Rows from block 7 of the encoder of a small image VQ-VAE, named by matrix and row number. Rows with one number within an expert belong to one neuron, the router's apart. Each number is 50 + 10 x the weight over its row's rms, rounded and kept within 0 to 99. All counts start at 0. After the name is the row's rms in percent of the matrix's.
Before each expert's rows are labels from the 100 images, of 14976, where the router gives the expert most weight on average: "patch colour" is the nearest of a few named colours to the mean colour under the peak; "strongest on" is what is common among them. Only what is clearly more common there than usual is listed. The data: aerial photos of the United States (SatlasPretrain). In brackets: how many of the 100.
# router: router (encoder.blocks.7.mlp.router.weight, 8x160, trained with AdamW), inputs 0-79
# gate: expert gate (encoder.blocks.7.mlp.gate, 8x80x160), inputs 0-79
# up: expert up (encoder.blocks.7.mlp.up, 8x80x160), inputs 0-79
# down: expert down (encoder.blocks.7.mlp.down, 8x160x80, transposed), outputs 0-79

# expert 0
patch colour: black (43); pink (34)
strongest on: crop field (40)
router.0 103:52 50 45 36 37 27 45 30 39 63 57 62 52 50 70 53 55 46 52 52 49 55 41 58 64 53 23 35 45 56 52 40 56 66 59 61 63 39 60 46 58 46 62 38 40 48 56 62 45 64 45 60 55 46 46 52 41 59 45 59 47 48 44 50 49 43 59 56 40 45 45 41 42 53 76 54 48 54 38 48
gate.0 091:47 56 41 49 66 47 67 27 47 65 43 53 41 41 43 72 49 52 47 56 49 57 43 57 58 57 56 54 64 53 34 53 61 57 30 56 30 43 45 42 70 54 37 46 54 56 58 48 39 32 51 39 44 63 53 69 56 48 35 57 59 73 51 57 32 58 35 50 47 53 45 46 82 48 53 53 47 46 42 43
up.0 093:65 76 41 53 53 61 42 45 56 47 74 60 50 61 48 41 68 25 51 50 51 48 45 72 50 45 24 55 65 58 45 50 47 44 60 46 55 60 51 52 43 59 52 53 34 57 33 49 39 30 50 59 47 37 48 44 58 57 42 57 64 48 61 49 56 48 64 45 48 48 52 52 39 29 50 51 53 61 51 49
down.0 100:43 51 48 51 33 53 51 53 63 64 46 44 46 38 46 24 51 38 48 53 61 67 44 46 51 58 34 52 47 35 52 42 39 42 54 63 57 55 55 53 49 47 42 52 44 53 75 51 49 46 31 69 32 51 45 42 45 70 52 36 48 42 49 33 55 53 44 51 46 55 54 41 50 50 40 38 46 55 47 51
gate.1 101:65 37 47 47 44 61 53 46 55 63 42 73 48 42 49 43 60 51 46 74 70 63 66 69 70 38 53 44 67 47 44 62 55 34 53 47 49 73 45 52 49 50 36 57 49 41 38 57 52 30 44 56 57 54 53 59 42 44 47 52 61 50 38 61 60 69 50 46 37 49 57 46 67 57 39 49 50 58 56 62
up.1 113:45 44 47 56 59 47 40 52 33 49 74 46 42 61 41 63 67 47 57 39 54 56 37 38 33 62 53 55 60 50 47 31 53 62 53 56 48 57 77 46 51 43 48 40 45 47 42 44 35 48 54 49 51 35 50 63 61 33 56 37 59 54 51 45 66 58 60 46 44 41 40 32 46 37 50 49 51 26 46 47
down.1 107:50 64 52 47 47 57 30 58 44 58 42 47 72 47 54 54 39 07 60 33 54 57 48 45 63 33 46 57 42 41 51 47 61 39 59 59 42 44 68 34 40 49 55 41 42 64 62 55 48 53 61 40 76 44 31 47 59 54 61 56 49 46 52 61 43 48 37 48 51 53 43 58 47 48 55 40 29 45 34 60
gate.2 107:44 46 55 44 46 58 27 51 43 48 63 47 61 48 43 40 44 54 53 61 70 60 54 43 50 40 44 52 84 55 47 54 50 30 59 47 54 51 71 47 43 55 36 36 50 43 44 37 63 44 47 56 35 38 54 47 38 42 50 44 44 35 36 46 34 50 44 57 49 43 58 53 51 54 46 41 37 53 47 75
up.2 110:46 52 41 40 49 51 31 68 46 48 56 38 48 61 29 53 38 59 53 39 63 44 47 50 37 50 58 53 62 51 44 42 51 39 52 46 58 43 44 48 38 68 53 40 36 53 44 40 48 51 73 51 47 48 52 43 44 41 51 45 52 34 44 52 32 42 23 47 47 39 46 58 45 40 62 42 36 35 41 67
down.2 104:47 47 57 43 49 55 73 50 48 44 56 44 41 53 44 45 46 51 45 57 50 40 59 43 39 63 26 53 33 64 51 56 33 40 30 45 43 59 42 33 57 54 49 60 46 63 62 56 56 71 56 42 58 64 52 39 70 39 57 59 51 38 54 47 51 38 67 54 60 59 61 43 57 66 37 33 45 60 60 41
gate.3 094:57 30 53 68 59 58 53 47 47 38 47 65 54 52 46 45 64 56 56 63 44 52 37 47 46 34 48 57 44 45 67 52 47 56 61 50 26 48 40 60 33 52 32 71 46 53 42 39 48 43 58 71 48 41 58 36 55 54 51 58 54 45 60 47 60 46 50 39 44 74 31 42 62 65 46 51 46 67 47 54
up.3 099:62 56 56 54 55 46 67 58 53 52 61 35 45 45 42 32 51 59 49 47 41 39 62 56 58 51 63 46 25 56 42 55 56 46 36 53 43 58 64 37 65 56 35 61 52 49 54 52 48 48 51 54 50 49 47 65 45 48 43 54 51 48 60 61 60 59 57 33 60 55 24 45 58 66 58 48 50 41 45 58
down.3 108:37 47 41 57 45 45 31 52 47 54 42 58 26 48 49 76 49 44 61 49 67 47 42 33 33 60 39 56 35 43 55 47 43 55 57 53 53 56 38 34 42 40 59 55 37 38 62 41 47 35 41 47 35 51 48 48 54 50 44 35 61 37 42 50 35 44 59 41 50 42 65 55 45 31 44 38 49 43 54 41
gate.4 103:51 53 48 52 43 64 54 38 51 59 46 43 37 44 47 52 46 38 50 61 46 59 56 29 66 69 55 54 58 62 55 60 40 41 53 42 49 58 54 53 59 44 62 45 64 51 62 33 52 36 46 52 42 45 44 67 34 35 47 38 54 56 55 55 47 47 46 60 22 55 56 51 54 49 49 38 37 38 74 55
up.4 114:50 42 48 57 63 49 56 46 38 45 75 65 51 54 45 46 62 54 51 45 42 63 44 56 43 37 40 43 58 39 41 35 65 59 35 49 33 53 46 33 41 48 37 46 41 67 64 40 36 44 55 52 49 58 57 53 57 46 54 47 60 57 60 58 57 39 59 52 42 43 38 56 49 54 36 56 51 42 38 50
down.4 112:52 32 37 53 39 40 34 64 57 55 35 56 65 37 48 41 59 61 60 49 28 45 51 55 42 60 62 52 46 54 54 52 54 63 59 27 73 36 45 55 76 46 53 42 55 28 59 53 51 45 46 50 40 43 52 61 51 59 35 55 48 50 42 34 59 58 52 61 43 45 50 35 45 52 59 63 48 38 53 53
gate.5 110:58 51 52 51 56 50 51 35 59 49 45 55 57 60 43 63 48 48 70 56 41 48 38 64 54 42 36 41 55 37 33 51 50 58 36 33 32 53 60 36 56 30 51 56 53 58 36 57 44 47 64 56 53 54 38 59 70 56 47 57 59 47 49 61 56 50 57 40 56 37 42 55 66 48 60 59 59 61 59 56
up.5 111:65 43 46 52 42 51 52 69 56 57 45 61 43 45 62 35 35 49 68 45 43 36 47 42 61 50 62 55 50 45 50 54 55 43 34 57 46 28 60 43 36 58 39 56 57 59 52 43 39 51 41 55 42 70 59 45 61 53 56 62 42 46 48 51 51 46 54 41 65 51 43 51 76 52 53 52 62 56 36 51
down.5 116:62 57 47 46 50 46 55 55 41 45 65 50 45 51 36 60 67 58 45 52 60 65 44 53 50 53 56 59 49 74 55 50 42 54 44 57 33 57 35 51 48 53 32 29 46 30 43 71 50 59 54 52 56 52 59 58 28 44 58 48 39 56 45 52 46 44 56 53 50 60 66 34 40 34 33 57 36 51 51 51

# expert 6
patch colour: brown (95)
strongest on: crop field (44)
router.6 088:59 52 38 38 46 62 43 57 35 43 47 33 49 58 36 47 45 53 60 34 48 64 54 27 29 57 33 52 48 75 58 58 50 44 50 50 56 40 48 35 53 53 68 33 57 57 41 52 55 62 42 52 55 41 45 51 41 37 46 56 50 63 47 49 51 32 50 57 43 40 47 59 39 44 46 49 44 38 48 56
gate.0 098:68 45 46 49 50 37 46 44 56 55 41 22 56 30 72 42 44 45 50 58 57 71 59 63 62 39 62 53 50 49 49 25 34 47 52 51 41 39 38 39 47 63 58 44 61 27 66 44 40 57 68 45 62 56 58 54 56 54 53 43 50 64 47 39 68 55 56 58 39 55 50 54 55 49 28 57 46 58 46 50
up.0 110:36 51 46 37 55 49 48 63 49 37 63 70 51 43 27 39 44 56 31 57 42 51 39 64 54 49 37 33 50 45 39 74 70 44 31 46 60 61 57 63 53 39 45 45 69 50 51 52 65 35 46 62 38 59 45 37 36 63 56 45 31 36 36 55 19 38 55 64 48 47 49 50 49 36 59 57 49 54 53 37
down.0 112:56 58 55 59 63 59 42 64 45 52 50 40 44 61 30 47 39 47 46 46 54 39 46 47 56 46 40 69 36 56 30 62 45 57 41 49 44 32 53 31 40 45 51 51 49 60 54 49 58 52 64 65 51 44 58 72 45 55 54 77 59 58 36 41 65 56 67 57 68 49 46 48 71 40 53 36 44 47 44 48
gate.1 131:39 49 62 64 42 46 48 44 60 37 60 59 54 62 52 48 52 43 42 61 61 54 49 79 49 61 45 53 46 48 37 46 56 41 43 47 55 67 55 26 36 51 39 49 45 61 32 44 46 38 54 46 58 63 52 32 56 49 41 33 46 51 30 57 41 54 36 64 52 58 44 46 62 63 74 43 38 59 35 49
up.1 102:55 53 36 52 56 56 68 48 44 53 42 39 53 43 56 52 49 44 47 22 41 53 58 38 49 51 54 46 38 53 56 47 53 57 49 71 47 50 44 73 49 59 56 46 38 63 66 48 38 53 37 54 32 57 51 56 46 50 52 82 48 50 58 57 33 41 57 46 45 65 52 54 49 53 40 33 52 47 67 46
down.1 113:41 78 49 50 57 42 57 44 52 58 57 32 34 54 49 62 40 56 65 49 51 60 53 23 64 39 38 42 47 60 40 48 35 56 33 50 58 39 55 42 42 59 48 53 57 46 42 46 64 25 53 44 48 53 48 56 47 54 62 57 45 56 53 49 31 47 42 51 47 45 55 40 47 35 44 49 63 52 46 47
gate.2 108:46 44 62 39 33 42 31 59 43 59 67 56 49 43 39 34 53 46 60 50 47 71 56 45 39 51 38 53 74 48 53 49 48 52 56 37 40 55 60 42 51 47 55 52 42 52 36 28 48 35 35 47 38 50 45 61 65 60 46 34 70 54 56 40 41 54 46 36 59 46 55 58 60 38 33 49 41 61 21 59
up.2 088:60 41 52 45 55 46 44 43 37 52 71 56 48 66 44 65 58 68 37 47 40 35 59 43 62 54 42 51 34 47 59 51 52 42 56 66 62 45 48 41 51 51 30 42 38 44 43 51 33 62 48 75 54 41 54 46 37 47 51 43 49 53 58 45 37 48 49 46 50 44 49 51 42 39 52 51 66 55 65 40
down.2 098:58 65 60 51 28 59 49 63 29 37 43 62 51 45 43 47 70 41 49 47 44 50 43 34 44 47 44 61 67 50 48 44 54 37 52 52 50 45 49 40 53 46 43 58 49 44 66 32 48 54 41 22 55 45 35 38 68 73 55 49 51 53 72 56 45 42 44 61 49 58 45 52 45 63 40 53 52 63 52 43
gate.3 087:56 62 68 48 64 55 47 55 50 39 59 39 31 53 68 32 40 38 57 63 60 43 34 50 47 36 47 41 69 49 37 43 64 40 48 47 36 47 53 54 52 48 49 62 67 59 37 42 44 60 36 66 40 43 56 48 64 46 46 28 47 71 37 38 38 60 63 55 56 44 52 67 45 41 48 42 52 62 49 40
up.3 095:52 54 60 69 71 43 43 72 65 45 62 39 34 54 60 44 30 43 66 51 48 56 33 46 45 33 46 48 43 59 55 41 41 41 42 58 39 53 66 41 41 38 52 57 52 48 42 40 35 35 38 63 51 47 59 50 47 46 35 47 54 67 55 49 45 55 53 53 51 40 38 61 49 35 51 45 45 62 62 44
down.3 091:62 56 48 68 61 65 54 51 48 48 37 49 48 59 52 56 51 47 52 37 35 52 52 69 38 62 55 53 53 46 42 46 54 58 26 30 45 66 43 56 58 60 48 37 48 57 46 57 44 40 46 54 53 41 49 35 54 26 55 45 39 29 59 50 39 75 37 58 52 42 55 38 36 48 64 56 51 56 49 47
gate.4 108:59 50 51 45 45 72 53 59 57 44 32 43 51 61 73 55 56 43 61 52 54 38 45 50 61 50 41 54 61 65 63 58 52 53 44 47 60 53 37 57 50 44 58 66 62 52 51 40 36 35 66 42 40 67 39 61 61 64 41 48 38 44 43 54 41 31 66 63 42 54 51 51 55 52 41 46 47 60 49 42
up.4 091:45 55 50 35 41 62 48 59 56 55 64 48 58 54 55 55 57 43 59 45 43 41 43 32 61 45 36 48 49 39 67 53 49 54 59 58 48 63 52 61 60 57 52 59 55 47 47 31 56 38 54 35 45 56 26 36 71 42 40 54 63 60 81 50 43 60 54 46 41 57 58 42 52 43 61 50 44 43 46 50
down.4 093:24 32 54 56 69 57 58 49 54 27 52 41 48 60 54 42 45 46 41 46 53 54 61 45 57 49 49 44 50 45 42 62 45 64 47 52 59 41 58 43 50 36 38 59 44 49 39 47 65 73 34 63 57 31 48 44 52 61 54 36 65 59 62 31 40 60 36 52 56 50 50 64 52 57 61 33 57 45 55 59
gate.5 106:44 54 61 60 66 46 50 49 71 61 44 49 54 42 62 69 53 73 60 40 43 46 51 36 36 39 61 53 41 45 49 82 62 38 53 51 56 40 48 55 51 33 48 29 64 73 70 35 29 56 39 46 45 57 77 50 39 65 61 35 53 46 46 45 54 42 42 48 46 66 49 59 58 56 55 50 35 46 56 63
up.5 102:54 34 45 56 45 68 51 50 39 46 36 53 56 48 67 53 49 62 67 46 45 44 46 59 57 48 62 55 49 51 42 64 37 35 57 50 63 48 51 38 51 21 47 37 61 69 55 39 51 54 40 52 51 54 54 55 45 54 55 46 52 39 48 36 59 59 56 52 45 50 51 69 44 47 54 37 44 60 33 60
down.5 091:44 68 54 53 33 40 50 58 37 34 42 59 55 55 51 42 53 47 39 47 62 53 52 52 77 61 61 50 57 45 41 41 39 58 51 63 32 57 45 53 57 40 48 68 50 43 45 63 50 44 65 50 34 67 45 63 42 44 45 52 38 43 57 43 68 44 47 41 50 25 52 53 55 32 47 48 47 55 46 33

# expert 3
patch colour: grey (98)
strongest on: crop field (42)
router.3 091:63 31 43 48 55 50 60 48 48 62 46 49 53 56 49 51 56 60 43 57 45 61 48 39 48 57 35 56 24 52 55 56 52 40 55 46 61 53 53 37 62 53 38 62 38 50 32 40 62 60 56 53 58 67 61 46 41 46 47 56 75 61 59 52 54 48 60 61 44 56 32 50 35 55 41 52 34 47 53 63
gate.0 096:46 61 42 47 61 44 67 39 48 38 41 51 26 57 48 41 35 40 17 42 63 46 51 45 57 53 57 29 59 59 51 58 75 51 48 65 47 47 52 52 51 54 53 53 55 49 60 48 47 49 54 40 47 54 46 53 40 51 45 63 37 57 44 54 40 46 38 46 45 70 53 61 68 41 49 42 50 49 70 46
up.0 084:46 53 45 42 46 48 61 41 37 30 59 49 32 56 38 52 36 58 32 63 65 48 46 59 51 53 55 54 48 63 40 49 68 55 57 38 50 44 44 53 48 47 56 54 66 42 63 42 42 51 57 46 53 58 48 50 51 46 37 60 50 50 37 63 42 60 53 48 28 45 53 60 68 36 41 40 59 44 59 50
down.0 099:45 43 35 39 47 56 62 54 46 55 61 39 61 19 56 40 51 48 73 42 62 53 56 63 53 57 45 71 52 52 58 30 46 42 61 53 37 67 47 61 69 39 40 50 32 32 56 44 40 53 52 57 40 60 52 62 51 49 41 53 59 46 51 32 50 57 56 59 63 48 58 53 60 61 57 59 61 57 50 57
gate.1 079:49 56 49 51 46 43 33 61 46 53 54 35 36 50 46 43 32 34 63 42 55 40 41 43 46 38 71 50 43 39 52 54 58 60 55 39 49 57 46 56 53 52 49 48 57 59 51 63 40 41 48 37 28 44 56 37 62 60 44 44 58 43 41 51 51 55 49 54 62 52 66 62 34 55 56 57 39 41 53 38
up.1 092:62 43 51 44 40 58 62 43 45 61 38 39 68 48 42 62 84 58 56 47 60 53 48 55 63 51 41 36 41 60 63 43 55 52 57 43 30 52 53 65 55 43 36 73 60 41 56 55 31 51 53 60 53 63 51 37 64 59 48 66 59 40 52 51 61 63 61 52 33 50 38 48 28 50 42 44 58 60 50 44
down.1 110:46 45 53 48 30 59 41 44 48 45 57 56 35 68 60 44 45 60 42 60 60 51 49 57 43 61 39 51 54 29 70 61 52 37 39 60 39 59 58 46 50 50 59 44 25 34 40 57 42 53 48 49 64 60 65 49 34 42 52 58 35 48 52 30 47 29 51 39 41 42 49 54 57 49 58 42 48 55 50 46
gate.2 103:58 60 62 36 59 60 53 54 38 32 46 43 36 72 56 57 52 55 46 55 53 51 60 58 59 58 57 45 47 37 52 51 43 36 58 45 43 55 47 49 47 59 29 54 56 41 57 46 47 56 37 64 61 33 45 69 50 32 53 54 44 57 41 40 43 51 48 35 61 50 52 63 65 59 50 48 44 49 52 48
up.2 086:50 43 41 54 39 39 53 51 48 71 47 56 57 40 50 48 63 47 46 60 55 42 36 46 47 45 54 48 47 70 65 37 56 53 38 25 55 29 35 57 53 46 52 55 36 80 57 56 43 34 66 36 47 58 64 39 52 68 51 62 44 50 49 57 60 41 47 51 49 46 53 60 39 48 48 57 45 50 75 57
down.2 082:48 61 64 44 38 69 43 57 62 54 58 40 36 58 37 40 73 50 41 41 69 55 65 48 29 51 65 65 54 49 39 45 52 53 31 53 48 58 51 46 63 42 53 39 52 45 69 56 48 49 44 55 46 48 66 48 53 66 44 44 56 42 57 49 47 60 50 41 36 59 56 55 69 44 46 65 69 36 59 35
gate.3 106:43 50 54 51 51 46 30 53 50 43 30 55 55 54 43 44 57 63 46 63 52 70 49 40 46 62 46 45 38 33 47 62 55 48 54 41 43 47 54 56 35 37 50 49 51 51 48 39 35 48 55 44 68 48 59 69 56 58 54 29 44 50 64 51 59 59 53 46 59 61 53 58 58 59 49 52 55 49 57 65
up.3 100:63 28 55 65 43 45 40 66 38 52 35 31 49 50 59 53 56 66 43 60 42 43 41 55 59 60 50 48 37 43 48 29 37 55 59 50 30 47 66 62 39 47 21 51 33 55 59 46 44 53 46 47 56 43 71 50 70 47 56 38 29 52 48 64 52 44 47 64 50 66 46 27 50 57 51 60 49 52 40 38
down.3 119:44 46 51 62 45 41 60 40 69 64 63 63 62 44 53 42 41 57 59 65 56 52 57 44 47 37 53 54 67 63 57 50 44 36 58 43 44 57 50 58 73 62 37 51 41 37 50 58 46 49 52 36 49 61 59 55 47 66 50 44 34 42 49 35 52 52 71 54 43 54 56 59 44 45 58 50 45 59 38 63
gate.4 101:52 53 51 45 47 50 41 54 51 48 43 65 30 59 48 49 57 29 63 52 42 50 57 45 60 51 45 63 55 63 65 50 44 48 67 42 56 77 38 51 34 52 48 52 56 56 47 25 27 54 57 42 44 58 58 40 49 46 43 46 31 39 63 59 41 44 37 44 51 46 60 61 43 47 43 49 48 38 69 45
up.4 098:41 54 45 64 29 51 42 57 33 55 62 42 66 34 51 50 50 56 45 59 54 65 63 34 56 55 55 39 57 67 71 61 45 49 40 49 38 52 49 57 45 51 47 29 31 44 53 46 33 35 66 55 57 48 53 46 58 45 46 55 67 63 52 44 43 57 47 63 53 60 68 61 54 57 58 53 44 50 54 63
down.4 099:55 56 50 52 38 52 50 60 61 56 58 57 55 41 51 70 53 36 65 38 51 36 50 63 42 40 44 62 46 50 57 70 54 51 39 47 64 46 47 34 71 62 28 50 54 29 65 42 43 55 52 48 41 64 43 42 44 49 52 44 57 47 55 35 41 43 69 57 54 38 50 46 56 47 44 34 49 49 38 53
gate.5 092:43 36 63 44 35 52 42 53 51 55 39 46 43 39 35 55 34 47 56 42 63 52 69 53 66 33 60 57 56 63 54 68 48 49 56 34 52 52 28 52 50 51 52 55 47 50 53 43 42 47 65 45 36 60 44 50 51 51 41 46 59 26 71 55 55 57 41 44 51 50 64 59 55 60 43 48 45 58 54 70
up.5 111:26 55 61 46 45 48 56 36 26 35 43 59 48 47 43 51 50 45 50 46 52 65 60 48 44 59 55 32 66 51 49 65 54 49 45 56 50 46 45 48 47 53 54 48 51 68 36 39 48 50 50 41 30 36 42 59 57 32 40 69 44 49 42 49 35 46 45 44 46 41 41 65 58 46 59 39 37 43 71 48
down.5 108:55 50 44 46 31 35 44 42 58 49 52 63 41 43 46 57 52 34 61 42 69 53 37 59 60 48 53 44 64 34 42 49 56 69 59 42 34 74 54 66 50 54 46 45 38 44 50 46 54 34 56 58 42 45 42 46 34 42 43 40 50 54 42 38 45 57 54 80 61 53 47 48 42 63 58 44 34 52 53 70

# expert 4
patch colour: grey (87)
strongest on: crop field (27)
router.4 102:62 62 46 48 49 38 64 41 45 62 30 38 46 51 59 63 40 57 55 34 49 40 57 45 56 66 42 57 53 54 59 37 54 61 41 45 39 41 58 50 54 45 51 44 48 48 60 56 52 62 42 47 47 51 51 32 58 62 45 66 22 64 50 53 34 61 36 44 53 38 44 59 49 33 53 50 43 42 40 45
gate.0 109:47 45 61 36 44 57 34 63 59 49 58 37 43 48 40 34 47 43 38 70 45 61 45 38 44 42 43 49 59 58 51 58 62 47 57 41 56 52 46 47 46 54 58 40 47 56 48 46 46 38 65 44 55 34 58 56 30 22 50 26 56 42 52 53 61 52 39 59 50 56 61 58 35 57 44 57 49 42 47 66
up.0 135:27 49 57 46 47 55 63 53 70 53 61 38 59 42 48 34 61 42 49 51 48 65 48 38 36 48 54 35 45 76 53 68 55 43 45 42 49 51 52 48 58 49 52 56 62 69 43 46 32 38 55 42 42 54 46 61 49 45 44 44 55 47 60 53 62 48 52 72 26 58 52 38 35 48 57 46 48 51 54 65
down.0 135:66 62 58 50 35 31 51 33 47 37 31 30 20 54 48 50 58 57 54 50 38 50 44 52 66 53 69 48 48 41 53 49 44 40 52 37 62 33 51 51 40 35 58 57 57 44 53 51 74 22 53 52 51 47 41 44 42 41 50 53 37 49 40 58 38 49 39 27 61 48 63 35 45 43 52 54 50 46 54 37
gate.1 095:41 54 38 52 52 59 42 61 57 53 55 62 53 30 51 64 59 53 62 37 34 45 41 44 35 44 43 51 51 59 70 44 42 69 38 44 49 42 52 57 48 52 59 46 65 40 62 51 60 55 54 52 59 61 34 54 51 42 43 19 57 55 44 49 62 65 53 42 68 49 56 39 70 60 42 40 67 44 39 46
up.1 094:59 29 51 60 52 37 59 32 42 63 36 52 34 58 47 57 41 24 55 48 61 36 47 59 55 49 59 36 66 33 42 55 62 42 46 64 61 48 61 55 46 56 55 61 38 36 48 47 40 41 47 55 44 45 67 47 41 58 50 65 50 48 53 57 43 66 67 43 46 60 44 54 50 42 47 57 66 70 41 36
down.1 082:69 36 45 55 54 54 53 50 64 54 44 48 44 72 40 36 50 60 71 58 46 61 46 59 42 32 49 63 37 34 67 35 57 40 58 53 61 59 45 53 57 61 47 37 46 31 73 60 52 55 54 56 47 67 44 60 51 55 46 57 49 57 56 65 51 54 40 72 63 46 59 54 58 56 49 43 43 45 33 57
gate.2 092:58 43 50 56 55 48 53 62 46 30 51 69 49 65 51 52 68 61 62 59 43 44 45 45 46 46 57 52 45 49 62 58 33 39 49 38 40 64 80 49 29 51 46 60 46 44 36 49 40 38 40 61 49 49 32 65 48 37 56 57 48 50 50 44 63 54 52 54 50 46 47 36 53 49 38 47 57 51 56 44
up.2 104:55 41 60 67 63 52 42 59 33 35 44 62 47 65 42 45 51 73 64 65 49 44 44 38 61 49 62 54 42 45 67 42 43 55 59 46 18 58 66 42 48 64 52 55 58 53 44 59 40 38 52 57 34 40 45 49 50 44 50 52 48 48 65 45 65 48 42 60 39 51 44 44 51 57 29 41 50 49 54 34
down.2 116:37 61 41 56 56 41 45 55 35 34 65 62 56 44 56 56 47 46 37 53 49 56 63 49 61 39 43 66 46 57 56 55 50 50 37 50 53 53 46 52 58 53 54 71 57 57 36 51 46 57 63 58 61 57 51 60 33 53 39 42 59 39 41 58 64 61 46 48 50 50 46 44 41 55 66 54 30 55 47 61
gate.3 091:51 52 42 62 40 46 72 22 46 36 51 69 55 39 59 48 54 53 62 41 62 53 49 61 63 31 49 42 45 58 44 46 48 54 35 68 41 53 58 47 46 56 47 68 48 34 63 46 41 51 44 61 48 59 48 53 74 64 46 82 43 50 52 48 49 32 76 41 46 57 43 53 63 51 54 49 80 68 52 40
up.3 116:51 49 40 46 68 51 45 68 50 54 62 46 47 49 40 67 53 43 48 60 45 50 52 36 44 59 42 44 69 54 33 55 49 56 65 38 63 36 50 41 42 45 71 46 47 62 49 32 58 49 34 33 83 42 50 62 36 56 54 51 57 34 66 48 62 36 51 47 40 54 52 51 47 58 50 48 44 43 33 57
down.3 116:50 48 40 57 39 69 55 38 55 37 38 45 68 40 67 51 49 49 54 44 58 46 50 51 42 36 29 63 47 50 49 37 48 50 59 58 61 52 45 52 64 57 27 55 45 42 60 56 51 68 57 41 28 56 41 32 66 50 45 51 49 44 41 43 65 38 57 44 73 35 33 37 39 52 47 54 61 52 47 54
gate.4 093:67 47 56 52 48 48 34 63 52 53 45 64 40 46 46 45 48 54 43 48 61 53 40 58 49 60 40 44 67 36 60 32 43 44 59 59 27 42 35 51 63 52 48 60 39 38 47 51 44 54 49 60 60 43 63 55 52 68 62 42 40 33 46 56 48 55 50 50 55 48 35 53 75 38 52 58 63 61 30 43
up.4 102:43 48 55 58 70 50 51 61 38 58 52 47 46 35 54 65 32 60 37 56 49 41 61 40 76 41 46 47 41 41 53 42 57 44 56 66 43 62 52 41 37 57 58 50 52 47 50 48 60 41 51 43 38 45 63 47 45 27 39 42 42 30 63 53 58 51 47 45 45 58 49 53 52 44 62 45 43 44 27 36
down.4 102:61 45 40 47 41 50 56 40 71 60 46 47 60 37 35 44 39 49 61 36 29 46 44 44 29 52 55 61 59 32 51 55 57 48 50 29 57 49 47 56 68 46 46 74 44 48 70 45 48 50 50 39 34 59 33 47 46 67 56 56 43 51 52 52 63 60 51 68 61 59 62 51 43 63 50 46 51 50 58 51
gate.5 126:52 60 36 34 52 43 34 54 55 56 49 34 66 64 64 44 44 67 48 58 58 49 51 45 56 64 52 52 46 63 52 55 49 44 57 54 65 43 57 41 61 56 51 26 45 62 77 50 51 37 46 50 63 56 53 63 56 53 46 48 38 46 41 44 61 52 48 43 41 56 56 38 51 42 52 36 42 42 49 67
up.5 101:42 48 73 46 47 57 56 46 49 54 61 40 42 36 23 52 63 43 46 41 56 51 42 48 44 33 43 45 57 44 32 40 52 65 44 45 58 49 60 44 35 51 49 59 60 35 50 43 59 69 45 38 47 51 61 38 44 47 57 49 52 54 44 56 42 44 49 44 58 57 47 46 52 51 42 54 62 62 43 42
down.5 090:55 55 46 56 61 30 52 60 45 50 38 42 46 53 50 42 49 51 56 41 59 62 58 37 53 47 53 65 72 57 48 51 61 37 31 33 36 48 42 48 58 46 34 49 58 59 45 70 54 41 53 54 25 60 60 53 67 52 51 46 53 48 50 39 49 32 54 42 56 31 62 56 49 39 60 47 55 59 45 49