Rows from block 6 of the decoder of a small image VQ-VAE, named by matrix and row number. Rows with one number belong to one channel. Each number is 500 + 40 x the weight over its row's rms, rounded and kept within 0 to 999. All counts start at 0. Numbers have three digits each. After the name is the row's rms in percent of the matrix's.
After each channel's rows are labels from the 100 images, of 14976, where the channel reaches its highest value: "lies over" is the class under the peak. Only what is clearly more common there than usual is listed. The data: aerial photos of the United States (SatlasPretrain). In brackets: how many of the 100, against the usual share in percent.
# convs0: first 3x3 conv (decoder.decb.1.1.convs.0.weight, 96x96x3x3, standardized in use, each kernel summed), inputs 0-95
# convs1: second 3x3 conv (decoder.decb.1.1.convs.1.weight, 96x96x3x3, standardized in use, transposed, each kernel summed), outputs 0-95

convs0.23 107:471556436581400484450465527543512578525473505523456487524395444470563465527538527538456551556475502502527434465487471496536541551510508474508468486532551486501527495496425529478504516519478558479491490430441502467525552440513507535486474507537419504464485525533457460477522572493531514576
convs1.23 102:504502531490524518534459473476514513430459447529512432486585497543422547511513477490517473391485561541478448521495485529476541492507520540500520469550525575451494442472492498518572415520506587491445539544431492479567493544475437508488505450486491471516538517469514514557477385520484507476
lies over: building (25 vs 4.3)

convs0.60 091:548456493506484490533495534481472493510503479527527535479518491576421569469526443491547471448557515448455504543475437557445470475453462459527606525467447514542496466550548556454460494532534496428542463513567459560439525528511471509544525468460574433553501543462462483496474550529487469515
convs1.60 102:480532523485484513579491460559538482424552498518482544450540559484499506489526513446447443434469505506468429473472481512499449547542532541487456432563554440427435469480488490585492465410475514538519544467447502491487451484494504477576506522536479495486537578536489488475555484470426459512
lies over: building (29 vs 4.3)

convs0.55 097:433540507513558522482483472465517577560503557492485509485509503561496537459513560476516521557555493549569578442477465490474512481512532456589580432464454474412465438465530498451510466393516442481477484485521565541522528479533477457494490493474519441509510505518461469546531519452458539506
convs1.55 086:540505532475474535486517516509506478543437534492470508437519476515387491539529460483549494501522500454462401560498479527516540572540454506511488439487545571510536537549471494458461499495535517476571509409574520455521521533536510465556522496612481539507463545529506518509498425510514553571
lies over: building (33 vs 4.3)

convs0.66 113:485485486482435475552446466502583419502502426489457461499493460536530452504525519548521442554543545549518455553572446477460524504547496541500514545518474460543517519507407481517534501485485506486455450411500539465518523439461509552533462504423530518511520528540478479494453496521543516624
convs1.66 128:546463496498513554501517535577523459469551462541503502460510557496470479448476449594524461444519486427493526461421562500524467535493447503486490526478474539475484428441444553467538471479478523493552484415475492442473511474480477543546495575483426435509555493479518506508541427521526547424
lies over: building (69 vs 4.3)

convs0.16 114:564529484534432509535429476503543467466530441515569444533467496560540503507519501497531475490442528508451496460492560489459518515455498512550579474572471442479529488496479490525435460610475498579437511492525438504491518452483505494472471579441524457490578557539459501560445522513500467523
convs1.16 160:531535519480461414517530545512480477539454489488368543462525409468480540540490523449465532497495484494434482492491544513490493516445491480501431533434488523424526506466531476417452481548516505416527428439459550483524550516475525503515513459465535560531476504544555515524441487502511481430
lies over: building (27 vs 4.3)

convs0.27 109:487490504467507517507502491508472540525485539534456545570455556493449500480394556513483536496580489507554472469554407521496491473546465583466455511476469482541491487505494467467561504383528544426491523488484467514533484543535479551574509535538453491434407442504524562514497525526499526509
convs1.27 122:519531528523416472500535517583492509572407441465382576471522410463501504554566520460507534508459492463454503533468530521484449508498498460459465477471540501445492489463501502456413473529496492486492435452510583457454526489470565449490500474483520517554430485517486533526472497491510513478
lies over: building (46 vs 4.3)

convs0.72 112:495493542506440477500453467478483488550469586593496457509474543577445501563506445538473486505510493477474483564584353524533541505528478505481499540507493491471554497521491506494555531476462547449517481453482517471522532435497492500540520466473489498541473534514478553460393572492462532548
convs1.72 128:543489469461472477511540481412506488500478489491552548557492444496458506529423539514553534502564554447512504417470534515516591491486494460479546486460488494523500517544464423505481452530528526429468492583478441589573435445487490514474448536476517505465484481488547496491426472519497413507
lies over: crop field (47 vs 7.2)